python train.py --n_mels=80 --lr=0.002 --shampoo_beta=0.95 --warmup_steps=160
Rows from block 3 of a small CTC audio transcriber, named by matrix and row number. Rows with one number within an expert belong to one neuron, the router's apart. Each number is 200 + 40 x the weight over its row's rms, rounded and kept within 0 to 999. All counts start at 0.
Before each expert's rows are labels from the 100 clips, of 14976, where the router gives the expert most weight on average: "loudest band" is the band of the loudest frequency at the time of the peak. Only what is clearly more common there than usual is listed. The data: short read English sentences (LibriTTS-R).
# router: router (model.blocks.3.mlp.router.weight, 16x256, trained with AdamW), inputs 156-181
# gate: expert gate (model.blocks.3.mlp.gate, 16x64x256), inputs 156-181
# up: expert up (model.blocks.3.mlp.up, 16x64x256), inputs 156-181
# down: expert down (model.blocks.3.mlp.down, 16x256x64, transposed), outputs 156-181

# expert 8
loudest band: 500 to 1000 Hz
router.8,197,221,185,250,158,196,167,273,197,152,186,155,242,243,264,250,236,205,185,116,220,270,159,150,137,187
gate.0,187,187,265,165,235,200,216,153,246,158,195,278,138,251,200,273,215,223,211,233,216,155,231,144,235,185
up.0,185,236,254,242,308,172,257,164,226,166,234,232,165,183,180,226,204,188,245,92,165,175,248,189,203,210
down.0,196,154,240,209,281,187,220,183,268,231,187,209,207,280,274,264,239,193,166,160,200,238,254,206,217,166
gate.1,172,251,205,234,247,232,208,194,211,130,204,320,103,142,213,149,151,187,223,186,188,249,122,189,178,215
up.1,200,248,206,202,184,170,267,152,224,228,183,212,182,167,232,199,246,140,136,203,202,294,159,256,185,147
down.1,163,244,162,233,198,186,229,266,163,171,75,261,242,231,195,165,194,165,200,226,270,236,212,202,192,211
gate.2,177,210,194,161,183,76,237,125,216,241,215,256,171,151,191,169,240,237,215,230,209,253,222,166,193,125
up.2,211,159,171,222,212,252,224,222,236,132,199,195,166,203,197,224,144,160,202,137,224,181,156,235,133,270
down.2,146,242,274,134,246,229,200,247,268,197,168,162,203,148,215,282,140,236,162,157,150,205,164,196,223,223
gate.3,180,162,220,250,180,252,172,232,270,198,190,212,222,191,245,259,265,158,267,236,232,199,99,178,212,171
up.3,204,222,206,226,224,182,262,216,159,218,188,169,116,87,237,218,228,159,202,214,189,203,197,209,171,251
down.3,212,156,220,235,161,200,216,153,112,209,235,147,171,223,171,118,222,223,274,197,220,283,231,273,172,255
gate.4,177,181,207,244,261,233,215,245,170,190,263,227,225,182,248,229,235,147,200,239,179,195,180,200,165,230
up.4,222,220,169,139,181,135,162,158,222,216,168,153,194,206,130,134,155,251,213,168,222,213,177,230,235,139
down.4,146,221,197,234,269,159,175,206,193,181,280,217,259,187,185,193,173,190,234,228,236,180,165,215,196,134
gate.5,176,156,182,224,220,229,241,226,163,282,165,220,218,281,174,265,210,184,168,231,141,232,223,156,252,250
up.5,243,127,186,243,141,207,208,163,282,226,197,159,254,219,244,258,252,174,195,225,172,170,232,210,203,190
down.5,204,243,230,171,205,166,173,231,187,200,210,144,190,166,194,151,213,192,165,177,209,175,267,170,215,224

# expert 13
loudest band: 4000 to 8000 Hz
router.13,122,192,271,153,148,200,193,186,191,247,227,248,183,267,152,234,216,121,184,188,180,187,120,274,186,185
gate.0,249,178,231,102,194,247,196,220,174,195,237,179,131,192,133,240,198,274,196,186,133,141,223,190,218,268
up.0,191,204,188,312,194,150,240,140,216,214,171,150,199,169,242,216,222,217,213,188,259,244,159,168,230,158
down.0,293,279,233,177,236,212,154,233,178,253,257,186,159,197,125,170,265,218,174,161,207,168,171,206,215,187
gate.1,182,200,223,190,186,214,231,159,268,168,175,199,266,229,202,138,254,208,191,183,166,187,151,218,182,188
up.1,182,208,157,267,228,193,107,216,167,219,172,244,145,239,233,183,172,157,152,170,260,111,123,189,184,223
down.1,205,266,148,229,191,195,237,231,237,256,274,153,216,211,135,172,190,241,233,233,214,150,191,217,160,231
gate.2,210,154,224,206,149,177,252,217,208,185,217,198,151,218,113,222,183,203,248,221,276,244,219,131,222,187
up.2,244,181,193,261,218,206,171,145,227,147,188,158,154,224,171,247,192,142,135,254,242,189,177,160,187,193
down.2,198,212,209,197,158,216,200,204,191,215,211,114,186,272,224,259,209,236,194,152,172,193,135,219,253,183
gate.3,180,210,211,261,266,159,215,191,171,158,218,231,104,203,223,157,222,192,217,200,164,279,221,137,232,163
up.3,172,223,182,188,148,229,189,185,183,238,168,162,293,223,186,243,142,215,190,222,207,149,215,257,162,224
down.3,195,217,227,229,233,228,147,170,205,173,203,223,152,197,219,234,141,202,173,210,152,178,212,241,253,213
gate.4,109,224,255,227,232,242,119,208,167,212,169,214,216,195,258,217,249,132,350,233,226,182,170,148,188,192
up.4,196,112,269,215,161,227,205,190,224,167,192,146,154,139,220,222,238,184,262,270,201,261,233,232,173,196
down.4,146,216,238,258,123,227,240,191,170,234,165,133,154,230,246,280,195,258,210,235,200,186,197,230,208,247
gate.5,242,151,233,220,138,193,234,123,111,168,204,138,158,165,186,204,141,240,166,147,164,204,165,157,199,294
up.5,194,197,206,183,178,206,248,211,182,157,159,237,230,213,204,221,241,175,101,202,220,228,189,222,230,180
down.5,258,257,167,218,242,188,164,172,144,199,196,162,180,184,169,235,198,161,181,337,227,112,161,173,208,202

# expert 14
loudest band: 250 to 500 Hz
router.14,262,239,143,147,180,126,236,187,196,159,165,213,192,259,120,175,167,135,185,185,198,191,251,233,164,185
gate.0,223,228,121,168,143,198,182,166,244,184,182,262,195,166,121,199,209,245,220,249,181,161,156,251,226,258
up.0,141,158,205,174,199,202,182,196,257,164,181,261,190,174,140,229,199,265,242,240,146,122,170,253,210,231
down.0,266,183,194,213,184,255,208,228,254,161,261,209,249,261,165,231,249,224,199,185,137,185,228,242,184,224
gate.1,145,194,175,177,283,236,184,165,132,245,232,264,244,165,180,195,213,202,205,140,203,229,224,160,209,131
up.1,262,167,182,211,164,166,173,224,317,170,129,189,173,240,213,212,210,244,163,266,191,176,143,231,160,225
down.1,123,163,161,194,134,231,211,147,198,259,185,236,240,191,170,180,174,199,208,308,206,176,235,215,215,139
gate.2,265,110,227,198,215,205,235,243,160,161,154,126,232,241,228,218,254,187,238,239,250,187,220,203,178,210
up.2,171,256,193,229,206,213,136,180,266,238,251,256,182,193,165,220,140,245,209,149,196,184,176,189,239,180
down.2,159,222,215,195,239,208,164,205,245,171,186,198,133,153,195,208,241,212,127,219,218,192,141,218,217,271
gate.3,224,240,234,143,146,196,235,268,184,226,250,223,255,203,243,165,224,165,227,155,102,185,208,263,183,149
up.3,250,196,226,239,245,247,189,242,223,202,189,111,201,204,189,187,190,232,132,202,202,213,104,135,240,207
down.3,266,132,213,157,181,229,170,266,201,192,161,252,240,160,178,201,190,245,215,206,236,206,237,231,228,186
gate.4,143,172,236,150,255,243,215,191,161,217,203,191,265,252,215,248,194,193,203,233,218,199,200,191,257,217
up.4,213,171,252,211,233,210,136,159,222,254,167,212,219,183,152,181,208,269,204,219,168,209,246,200,200,258
down.4,241,268,217,206,197,183,195,144,145,224,219,138,163,173,192,213,154,157,181,218,184,208,213,195,141,242
gate.5,178,187,243,172,269,147,186,171,172,182,204,165,209,206,163,227,199,136,188,212,155,162,205,211,172,236
up.5,229,217,223,178,124,160,263,132,147,227,183,188,264,231,170,235,220,206,206,218,223,152,241,191,205,222
down.5,229,174,239,193,218,196,212,156,224,241,169,260,207,203,173,120,294,242,192,211,153,204,274,218,158,236

# expert 15
loudest band: 250 to 500 Hz
router.15,234,233,165,233,209,180,220,160,186,145,242,177,148,174,184,145,170,243,214,201,128,217,192,247,196,178
gate.0,211,202,237,244,186,254,175,138,164,226,114,235,247,203,258,164,244,333,222,258,158,157,229,236,186,216
up.0,233,195,147,164,196,174,218,203,208,222,228,183,126,233,164,183,166,86,238,167,242,248,195,182,243,181
down.0,149,189,188,232,226,187,248,136,129,201,155,182,215,201,184,219,217,189,133,142,151,147,166,192,143,231
gate.1,210,277,207,184,226,209,225,118,203,211,285,238,131,199,165,141,276,238,165,206,190,244,198,119,220,222
up.1,210,174,229,165,144,206,253,180,117,170,148,90,263,141,181,235,142,163,248,209,188,210,117,163,192,166
down.1,240,234,155,203,170,235,211,268,117,162,181,110,214,181,242,207,215,163,151,224,157,260,236,182,202,235
gate.2,119,171,174,221,183,158,203,229,217,201,209,161,258,240,222,242,204,221,206,249,188,248,213,247,241,185
up.2,152,221,211,329,239,134,232,215,185,242,250,184,240,199,241,226,245,164,241,178,177,166,182,184,215,189
down.2,266,174,166,261,216,226,248,214,226,227,146,194,226,187,176,210,200,189,159,242,239,153,258,205,230,184
gate.3,256,209,235,207,214,196,157,169,182,187,257,123,204,179,232,138,202,127,120,220,267,173,147,259,228,173
up.3,255,192,221,191,214,211,149,127,186,162,246,158,199,175,232,150,182,137,157,240,262,185,180,270,203,193
down.3,171,161,144,125,166,261,212,257,157,230,273,166,166,218,291,274,220,162,184,126,192,234,181,134,122,235
gate.4,213,148,206,240,156,230,161,174,191,225,210,161,260,210,177,160,197,223,139,225,194,203,241,129,234,266
up.4,199,169,136,200,161,173,154,165,183,223,194,206,288,221,175,120,263,228,179,192,220,173,231,140,214,261
down.4,221,209,188,256,168,278,106,192,139,262,243,174,288,274,148,99,189,198,151,168,230,188,173,254,198,239
gate.5,221,203,248,227,265,145,164,165,183,201,229,175,191,210,292,160,192,203,211,193,209,280,149,192,231,225
up.5,181,201,270,232,293,139,183,181,167,291,239,208,173,161,250,180,221,191,189,259,266,275,162,176,167,278
down.5,238,161,250,193,198,205,161,227,220,179,221,214,213,206,221,210,234,155,192,237,210,135,166,170,251,230

# expert 7
loudest band: 500 to 1000 Hz; 250 to 500 Hz
router.7,167,253,243,294,251,209,176,240,131,264,238,229,183,173,229,209,221,195,177,221,249,234,227,171,184,193
gate.0,235,235,205,205,257,240,229,199,239,188,110,146,252,195,223,231,203,224,284,278,233,191,190,156,203,205
up.0,264,185,240,187,230,202,202,145,296,193,187,155,163,159,222,162,228,186,165,268,221,174,187,198,218,208
down.0,188,213,175,185,188,165,241,258,194,180,191,163,212,180,258,226,216,202,262,175,164,168,143,227,228,218
gate.1,237,211,232,253,274,221,233,209,226,131,226,213,202,231,221,206,186,194,224,145,253,187,199,205,240,154
up.1,225,209,248,211,225,194,174,301,133,170,192,204,163,178,204,177,145,189,213,214,243,185,196,186,160,229
down.1,208,220,173,253,162,173,195,211,217,183,171,213,221,162,232,188,192,262,165,244,246,208,225,172,156,98
gate.2,198,185,227,196,202,139,200,183,196,161,218,251,220,183,227,218,152,168,217,272,308,203,265,204,170,238
up.2,185,198,233,179,202,234,163,183,146,221,194,187,222,199,231,192,141,146,221,263,159,171,183,166,209,227
down.2,163,158,236,239,160,172,193,183,140,164,205,177,197,231,212,222,243,137,190,235,266,150,210,163,231,193
gate.3,161,126,154,240,203,248,213,165,176,235,201,201,247,267,235,176,155,156,243,155,208,156,243,226,132,227
up.3,184,198,207,183,241,166,150,181,180,167,166,172,98,258,238,223,236,161,225,196,126,243,182,227,196,178
down.3,226,178,120,124,219,109,181,129,253,168,139,179,142,159,158,133,263,116,142,185,192,169,162,227,302,317
gate.4,177,214,245,230,124,204,193,117,184,229,213,202,212,206,182,275,202,173,209,186,221,215,202,236,226,184
up.4,243,207,193,230,275,177,240,259,170,240,206,206,104,222,227,90,201,217,189,188,178,208,135,157,276,188
down.4,174,251,199,235,209,161,178,242,192,299,155,104,234,251,260,215,172,238,284,182,226,231,177,246,169,201
gate.5,224,249,215,131,216,221,169,252,263,212,147,199,201,264,150,168,116,206,208,212,204,216,250,104,220,151
up.5,203,142,108,194,170,203,194,175,186,215,218,223,226,122,223,237,269,150,189,181,228,147,190,264,183,185
down.5,154,144,179,189,157,232,219,225,233,201,230,160,171,189,189,84,187,207,202,241,126,229,165,189,172,211