Rows from block 3 of a small CTC audio transcriber, named by matrix and row number. Rows with one number within an expert belong to one neuron, the router's apart. Each number is 128 + 32 x the weight over its row's rms, rounded and kept within 0 to 255. All counts start at 0. Numbers have three digits each. After the name is the row's rms in percent of the matrix's.
Before each expert's rows are labels from the 100 clips, of 14976, where the router gives the expert most weight on average: "responds to" is what is common among them. Only what is clearly more common there than usual is listed. The data: short read English sentences (LibriTTS-R).
# router: router (model.blocks.3.mlp.router.weight, 16x256, trained with AdamW), inputs 26-51
# gate: expert gate (model.blocks.3.mlp.gate, 16x64x256), inputs 26-51
# up: expert up (model.blocks.3.mlp.up, 16x64x256), inputs 26-51
# down: expert down (model.blocks.3.mlp.down, 16x256x64, transposed), outputs 26-51

# expert 2
responds to: the word "and"
router.2 096:107144150159208164168152110138117136107125141149105106122144173141144141165098
gate.0 095:066096105120115050130112119178118141136127129109097112167107137157135164113111
up.0 091:165137136113141174161119097090161147131105166137127128140186141118143112154120
down.0 089:145121114112120090123133189190161123133110106158133120168113125176125119166154
gate.1 098:163147157178127106072102085048082153138144122090184094153116148083126218105115
up.1 096:160161187160148125067105086010081130116160090075152112126124112076140166138132
down.1 098:092129094121129135107131097149084129155114156104119113145143116118181131112073
gate.2 106:124086115112129202144145117149132127133058134113141102110201160093073114171125
up.2 101:137088099102142198142143160142135128133089130102151106118198135129066116169132
down.2 101:173126108151212139151103105132113075120225139128085100087168137022120157120110
gate.3 094:144143138156136164119112053060136120143150068154132162190133099133105110137159
up.3 100:108109099164114131130090069127096163130111042136126204090143112202176134108206
down.3 100:141119160172146060169147146155078141115086047075134110105155158166082125095193
gate.4 107:175123165125107130159144146108097133145137120134143099128111101122133112082170
up.4 103:076149152074099124105094142117109101111064113167146108095120119161113110143130
down.4 100:125084129108108082143124132126154134122065182140148138077116111067093103116092
gate.5 100:152143099114151148137110140147094136148097154139166137139102118156135102184110
up.5 097:144146096107160158146093162155141146133115131139156141131119135176150089176104
down.5 104:133158149134156125115031208140136088143110116077116135214108101064182127104148
gate.6 084:141028068159059098132109184098140076108041120142135164114122136115120081129099
up.6 090:176095089110130162092171149162203127100092110176104112117065119128095127203115
down.6 096:145129112161145155156145176130124143068136141103058107120185100126140156158178
gate.7 111:106148100131124094088098096148214100095094135212139088124169171154091215163165
up.7 101:167137124096119112140168157131058127177189122037113166146080107128123045083150
down.7 100:074135131174107114086132070122158097145104161081168073150154166141122134133094
gate.8 101:121130191129101065155115113100071110120143125135091136165071111157130115097122
up.8 101:108106169152143099119106162117088090127144119130090159113130129159118131064182
down.8 108:092072136060088125127153161126124148117098170090129094147064137100141097109105
gate.9 092:096158116095100172118172129147135156140126151104047138096057133143120134154108
up.9 091:148137118122161059163119147106169076136173131129144128107171132066156066134140
down.9 098:111100105119109159135167135148141132126150151086187179099209088134124148080098
gate.10 111:113164144178182124134128138119105113136114100121027077112177151130143153170138
up.10 112:079154172152189113155142118125066083112131088127093090104178165137108164155099
down.10 102:133148117113059140135150138120187121160102098089158133179124105126172072165118
gate.11 112:140177122140082078069154184134159154151089116166101085089123155151176126121125
up.11 111:120189120145114111094168140196151128154092121162112071082143179135148111130159
down.11 105:137093109131160120167139081081122206128153135129098179109095098103082127184114
gate.12 107:156097110179054137091160173161165100099172171128198126130144092178120161143187
up.12 103:141153125098180159140120109098069111148054092140050139127100156040129144102051
down.12 097:106152152111161110121124178138167187144127122137095132129188156187123093082169
gate.13 096:117096111132103113145174137125151141071125118160153092122113140154125161177116
up.13 093:125170154123069119171095123137151195127150144166157130123140108117129173163154
down.13 094:145112193141148158152135092150145144105115149155127132044109090191122206140100
gate.14 098:179098182127141172173120080090101099072102153107107146140114140151111102164159
up.14 095:137120133110198140127143082144163133094110170119173122092149146152131097154125
down.14 100:076127174115196136185070085098174062166191109155144170120152100093162146148176

# expert 6
responds to: the word "the"; the word "to"
router.6 102:152088105064107101159121151116083150101160149094083169165085099149227139103103
gate.0 093:123173101182170141120152112106148184112146132088144141131107103120090105080157
up.0 087:072161089130127117115137108117156155078123117089087142134154075150151135178116
down.0 091:139091098149209132109141138094139115140121114137085172127140129202150080135138
gate.1 096:138087145086190145151181148083111118112160114084028123132080151133117124155141
up.1 098:124169146179086110084093091148180113135104163181219110123172152128140141112086
down.1 094:143188098175100100154135074063127106139134149098168091143135169128128099178176
gate.2 094:151088160065149103117059150097081104108117123123123106166099137115088123093114
up.2 095:142171123085188159108166160139107183087133141104166139126073114175132121115145
down.2 101:158127155099123093149099171136079169151079085141147122128101105129156089137087
gate.3 105:123117149137192118131095138163165129147150132116071133168140121153140120105154
up.3 110:158099109126157109172126133091169101152111121132083131138135113119190131131172
down.3 105:146105090134125093093158168088049086141135133138096125113166116163193072092111
gate.4 100:097114127162153152126142142166103055132180118143125126086123065164159148090137
up.4 104:070103157146123129107098156147130072131163129142157155085155067150169126094134
down.4 105:093187128092107092136088167148128080195156174191103169086120088102133150104140
gate.5 106:117185112115123126168086098131141147099126126137127160099113096191126151132142
up.5 109:156117157132143171119154162083116111158101139069150109137088092081147026108094
down.5 107:175133147090114114122097089117137164130064089121155105125047146107135131151141
gate.6 107:200113109148122160136100129177190173153140115170101177113127097108136170178179
up.6 105:101155118127118065105124103162091102113115112104158084156174149115092112060103
down.6 103:101139096074120176149132113051109116081119122138124101133116149098083088140113
gate.7 103:148114203120143126191185138212106090109141147145082208098115169148075131094094
up.7 108:143092208133162144207185109201103075118133178113091201099118159131108135068088
down.7 103:117108165184132099130128118147115069109168155141050149116112145136088134146133
gate.8 098:048088098113163174137155137135112157168130135139134143201150145050148172105068
up.8 098:131145106173117164137153109093142073144143151121136153117152141093075063161205
down.8 096:100150118139142214112135126131139108060137080130150123160128116093151200094110
gate.9 097:099122113164156151126173077168134124157137122100172100171138136102124154128130
up.9 092:121104096121126112088187061127134151141121119083198155144149172108138162118106
down.9 099:157135155179102161142164109084123156121098123160147159153194188066071096118126
gate.10 105:155120137097152115067126112094079098151128105130136137193180109078128118130151
up.10 105:126157111169090130154121145122164146100126152131145121080124205146146174114146
down.10 107:161119091132115134113092022105106106119186195128095133118119110164111125144128
gate.11 109:075184153128105113127078166126110111115174129129126109139163151085171122125141
up.11 107:178065180110067169165170135094169118178069150160165096131107092121086148157109
down.11 111:094094124070094123104056191176191139153107136160105103106055165155132150153131
gate.12 096:148125108113138180146106068166085127163084151102108110090138148145108100129137
up.12 094:142151131102139102089150120152157158177095197161137154148105109154150077105128
down.12 094:143145113104138167102079123105129162120157130101165150051101101213154124126079
gate.13 104:131107155145113136142193079146081149066088150093127136128100108130138078103130
up.13 096:096146103126122113127084166141192114187166099168125121098149154124114167155167
down.13 104:110068118159120101161138164115116098114161114076171104125096097140096113157142
gate.14 102:111103075136154107126133179108127143127114127131174123169084115119141176118076
up.14 107:059083065148101106099132202129092160119108143126130095156090121124110159116111
down.14 111:115113161102102122091152117144097224122117138142111167109076134131139118097159

# expert 11
responds to: the word "was"
router.11 103:127134110172112133084091166166147149139172119096191127114146147115134178142099
gate.0 090:197134157126053097178178135115123165150146145102127148118148166102148162110079
up.0 090:173139161118080104191192158135102121155171178151094118117159160112115132118094
down.0 093:090104195147136121179164153155087104142133164092114146167102124138163101112154
gate.1 099:127130145167085112128145134159139163108111095097150128126113136124112033089139
up.1 095:163154113151158095139092106122125145195151064131149117127130128082118129189133
down.1 090:122143175185119082114145090194099044061084107160119133133076123121124066109145
gate.2 103:115099092136098112125116141170089155081108130105149124158131154095130160139146
up.2 102:147149093118110171069130136122116177118145163118143168149157111119166091107115
down.2 100:113074111100131142121123127068151145159136130161129115172068130122079110094183
gate.3 103:101172125102082082095152118129148096118115089146113134143178152118170141090155
up.3 102:138149110129108072122148100123163133123086136103119171131121142132158148098152
down.3 102:108143158127096119099139118152107118118107157136113146113144139114133158118148
gate.4 095:134154086131146103135102088207113068157191093081158132094119151124134117130123
up.4 105:118150141094105134128134129098194136148044154131161093074108097111093153131204
down.4 102:111148070166054151119098154164136122084145184133165110127110122116119146120131
gate.5 116:091138111159178130108103157172140146122075120142151144202104105096124082135173
up.5 113:148103086114078135151164160060074116134131144119126110094188156153147171137129
down.5 110:147155110056109133160170129144107137189173115090139107175171185061156158136146
gate.6 104:166123134139156105157098165150127113167093119139088142231175149129064102119152
up.6 095:077139144127073117135103155159122122137111104105110061136119182072139152170155
down.6 100:087139165130112167147088120073137124120126157144118118118141126094063151114108
gate.7 087:127088151107085162106194159161138126169112109095045087140155130192139141101122
up.7 092:133099172106087172095141163177129150134135113112048115182146141160163153123086
down.7 089:115188123130166188188087131130090124179124131133136100105190121121158109087153
gate.8 092:126060081139156154147151156096111118139126119126106118169189103176129131145140
up.8 088:080021053130142124146170122122094123110156136126114197129152141154169142186114
down.8 096:046097095117100158127135178158146140143076139067132129170139145133131150158129
gate.9 100:145155184158069121126157138136173109129130181110106165102127198149193121157135
up.9 101:158153167139089133090144073142146153104125203141135143150129138114186140140164
down.9 105:118149072174184139160148126142107142197155116139165098116193156141175138125144
gate.10 103:049120152136176112139117125151118115128166119109131115104117114087138129130076
up.10 099:143157114085095077136158135128117171083119162083163150147115120182165149123080
down.10 104:093112129080135133128122068065138138141215176182162134112110108160140110100122
gate.11 102:121097138082150129125181123149152160129163099106132130146106108223185113077126
up.11 106:047178107128126086107137110182113089120198091137200084165116106180138112113078
down.11 105:093159089158145172117148100118142071110154121158182072153133129098081166128150
gate.12 090:139136173132098108172169108112097141094086121158130148092080107125079121106137
up.12 090:132163153118121127162165146120104124088114125128181118091102083143102114129142
down.12 089:155151101086103114146151174094159132109192153165021110143131121172168112174164
gate.13 094:164126157138115061065108101103112223091150120100188097126083126142128185165102
up.13 098:071164109151144180193114138162130076170116133139134122144146152093122111127152
down.13 094:163090170135115164143177123128159101124120203094122063119135137116116094163125
gate.14 104:153076133104141145096132141115145153081130111156192173131157090119164174096149
up.14 102:126071180123167146081166114132166185113152107123208152155120079150171171118183
down.14 095:131099074119141123148092142114192081096199127106109112146145082167150096132134

# expert 4
responds to: the word "said"
router.4 104:178097175095101163114114126086134211085170191161135149132107147189160090103135
gate.0 099:154140129165122063158150161124098131135076135108077120136082164166089150089192
up.0 103:138122119098107224117150105125136162082105177139131142165131111072178117178079
down.0 101:132125105127150133125150146154151142118091147108083096142164069152161131105097
gate.1 103:096078154124146141126117115126107114104135093153132164171126148125100129174210
up.1 096:189174088125111110140162130105130131133146152073128085122127147124146115077093
down.1 101:103147089124103153135118069083128142150095192141155134164083133147166097184076
gate.2 103:127139085118100097149067125102115117089185132097118130145145089100130131121094
up.2 103:124200185084133164122118099151124164130083148137130177136071121156121089122127
down.2 101:074018145132135123134156108122117170165138117176109153162104145096081116144067
gate.3 097:141140126097185155140131115159062134126126136115217044197136165138092126113112
up.3 100:123081135105184179155164153201070107100142128126159064200136162149116153140115
down.3 102:092124108178140131116106131121169140111140171123163109133111155150180143113145
gate.4 116:102113183092119151122151140150132177131098141143134158154145164127115171159168
up.4 120:130125124106180162151099102124137154128137150145141175166153181142169130152220
down.4 111:123123132113129162118133160126114090174094158114094158126124142116141114099116
gate.5 108:087107116150083167095115102143072166156066162154148081147100130142101140125216
up.5 102:167121114112137154137075193186115160150104153164071130172131140072073104103163
down.5 104:109113100092130159152144160129096096146095178131087072111070066118140149117122
gate.6 112:179087145103156159133100140142098106130198169134145117080197197084127190148122
up.6 112:127093185141121171116082122142104092174183173111152131102201179122125165121065
down.6 109:123122154132172123108143112115168171105138105119175126117123146114093156140155
gate.7 100:123134160130103129133108152151109143151164139154139159123097055093162088101090
up.7 103:138131103108124160149154129139087158121146153127095197086138099158173170107084
down.7 097:104182095192092108139154108116111185096099103117087111145153109113125149055100
gate.8 090:089110096099060114105080079110146145187109144114051153162132109132148126091122
up.8 091:107112122185178176094142067110157091083135107154138131112087103113119132083106
down.8 098:075114147131176099098079066100113117161152148153144115143115082111098171110083
gate.9 106:181107151111121097108170106130173138195111117120069138099093128175088096136074
up.9 111:176090140208146155116136175125147173164085107141155141189145168126159106095102
down.9 100:142189173184116062123116099177168104127110078116139116094100122104128088088145
gate.10 089:154105099160149104098104105124133082071152156104127182097141128105121093118131
up.10 095:092175091105128193114123100131169130144142089083107090164149146137113146083111
down.10 099:087078080133128097085151131149058112099093149128172092103124087165159095171122
gate.11 104:125175110078122162165147129116065098042173161098154162152145116148171181098133
up.11 102:100174112090122127154157121133065085102140175121148151110156085148156149116119
down.11 101:177175110108134153153147131157169181142113143163102082127146136078120106083121
gate.12 100:136116153157065136165131129119126096083150143116148093077161129099108083103164
up.12 095:142109176158089110143131154091102113099154125119129108072109153098125082120162
down.12 096:093099134079132110082151145092151147099149134113131079147116135121158111126139
gate.13 105:094087192148130189139145074128183075175105152110075122103099120131119139138193
up.13 107:095098215111148114106116122117135095168073126126167165117149110112167127156210
down.13 105:116125104119108087149111107179099117189129141077064129113169130130157113123175
gate.14 117:162080085152152161146103155093122142024095148122131143163171142111193115151096
up.14 111:089190147098128136128150083134141078167183114139155146104111115112035124129152
down.14 109:092090091093108128133122118092123153116144165121126114188151142140121128150128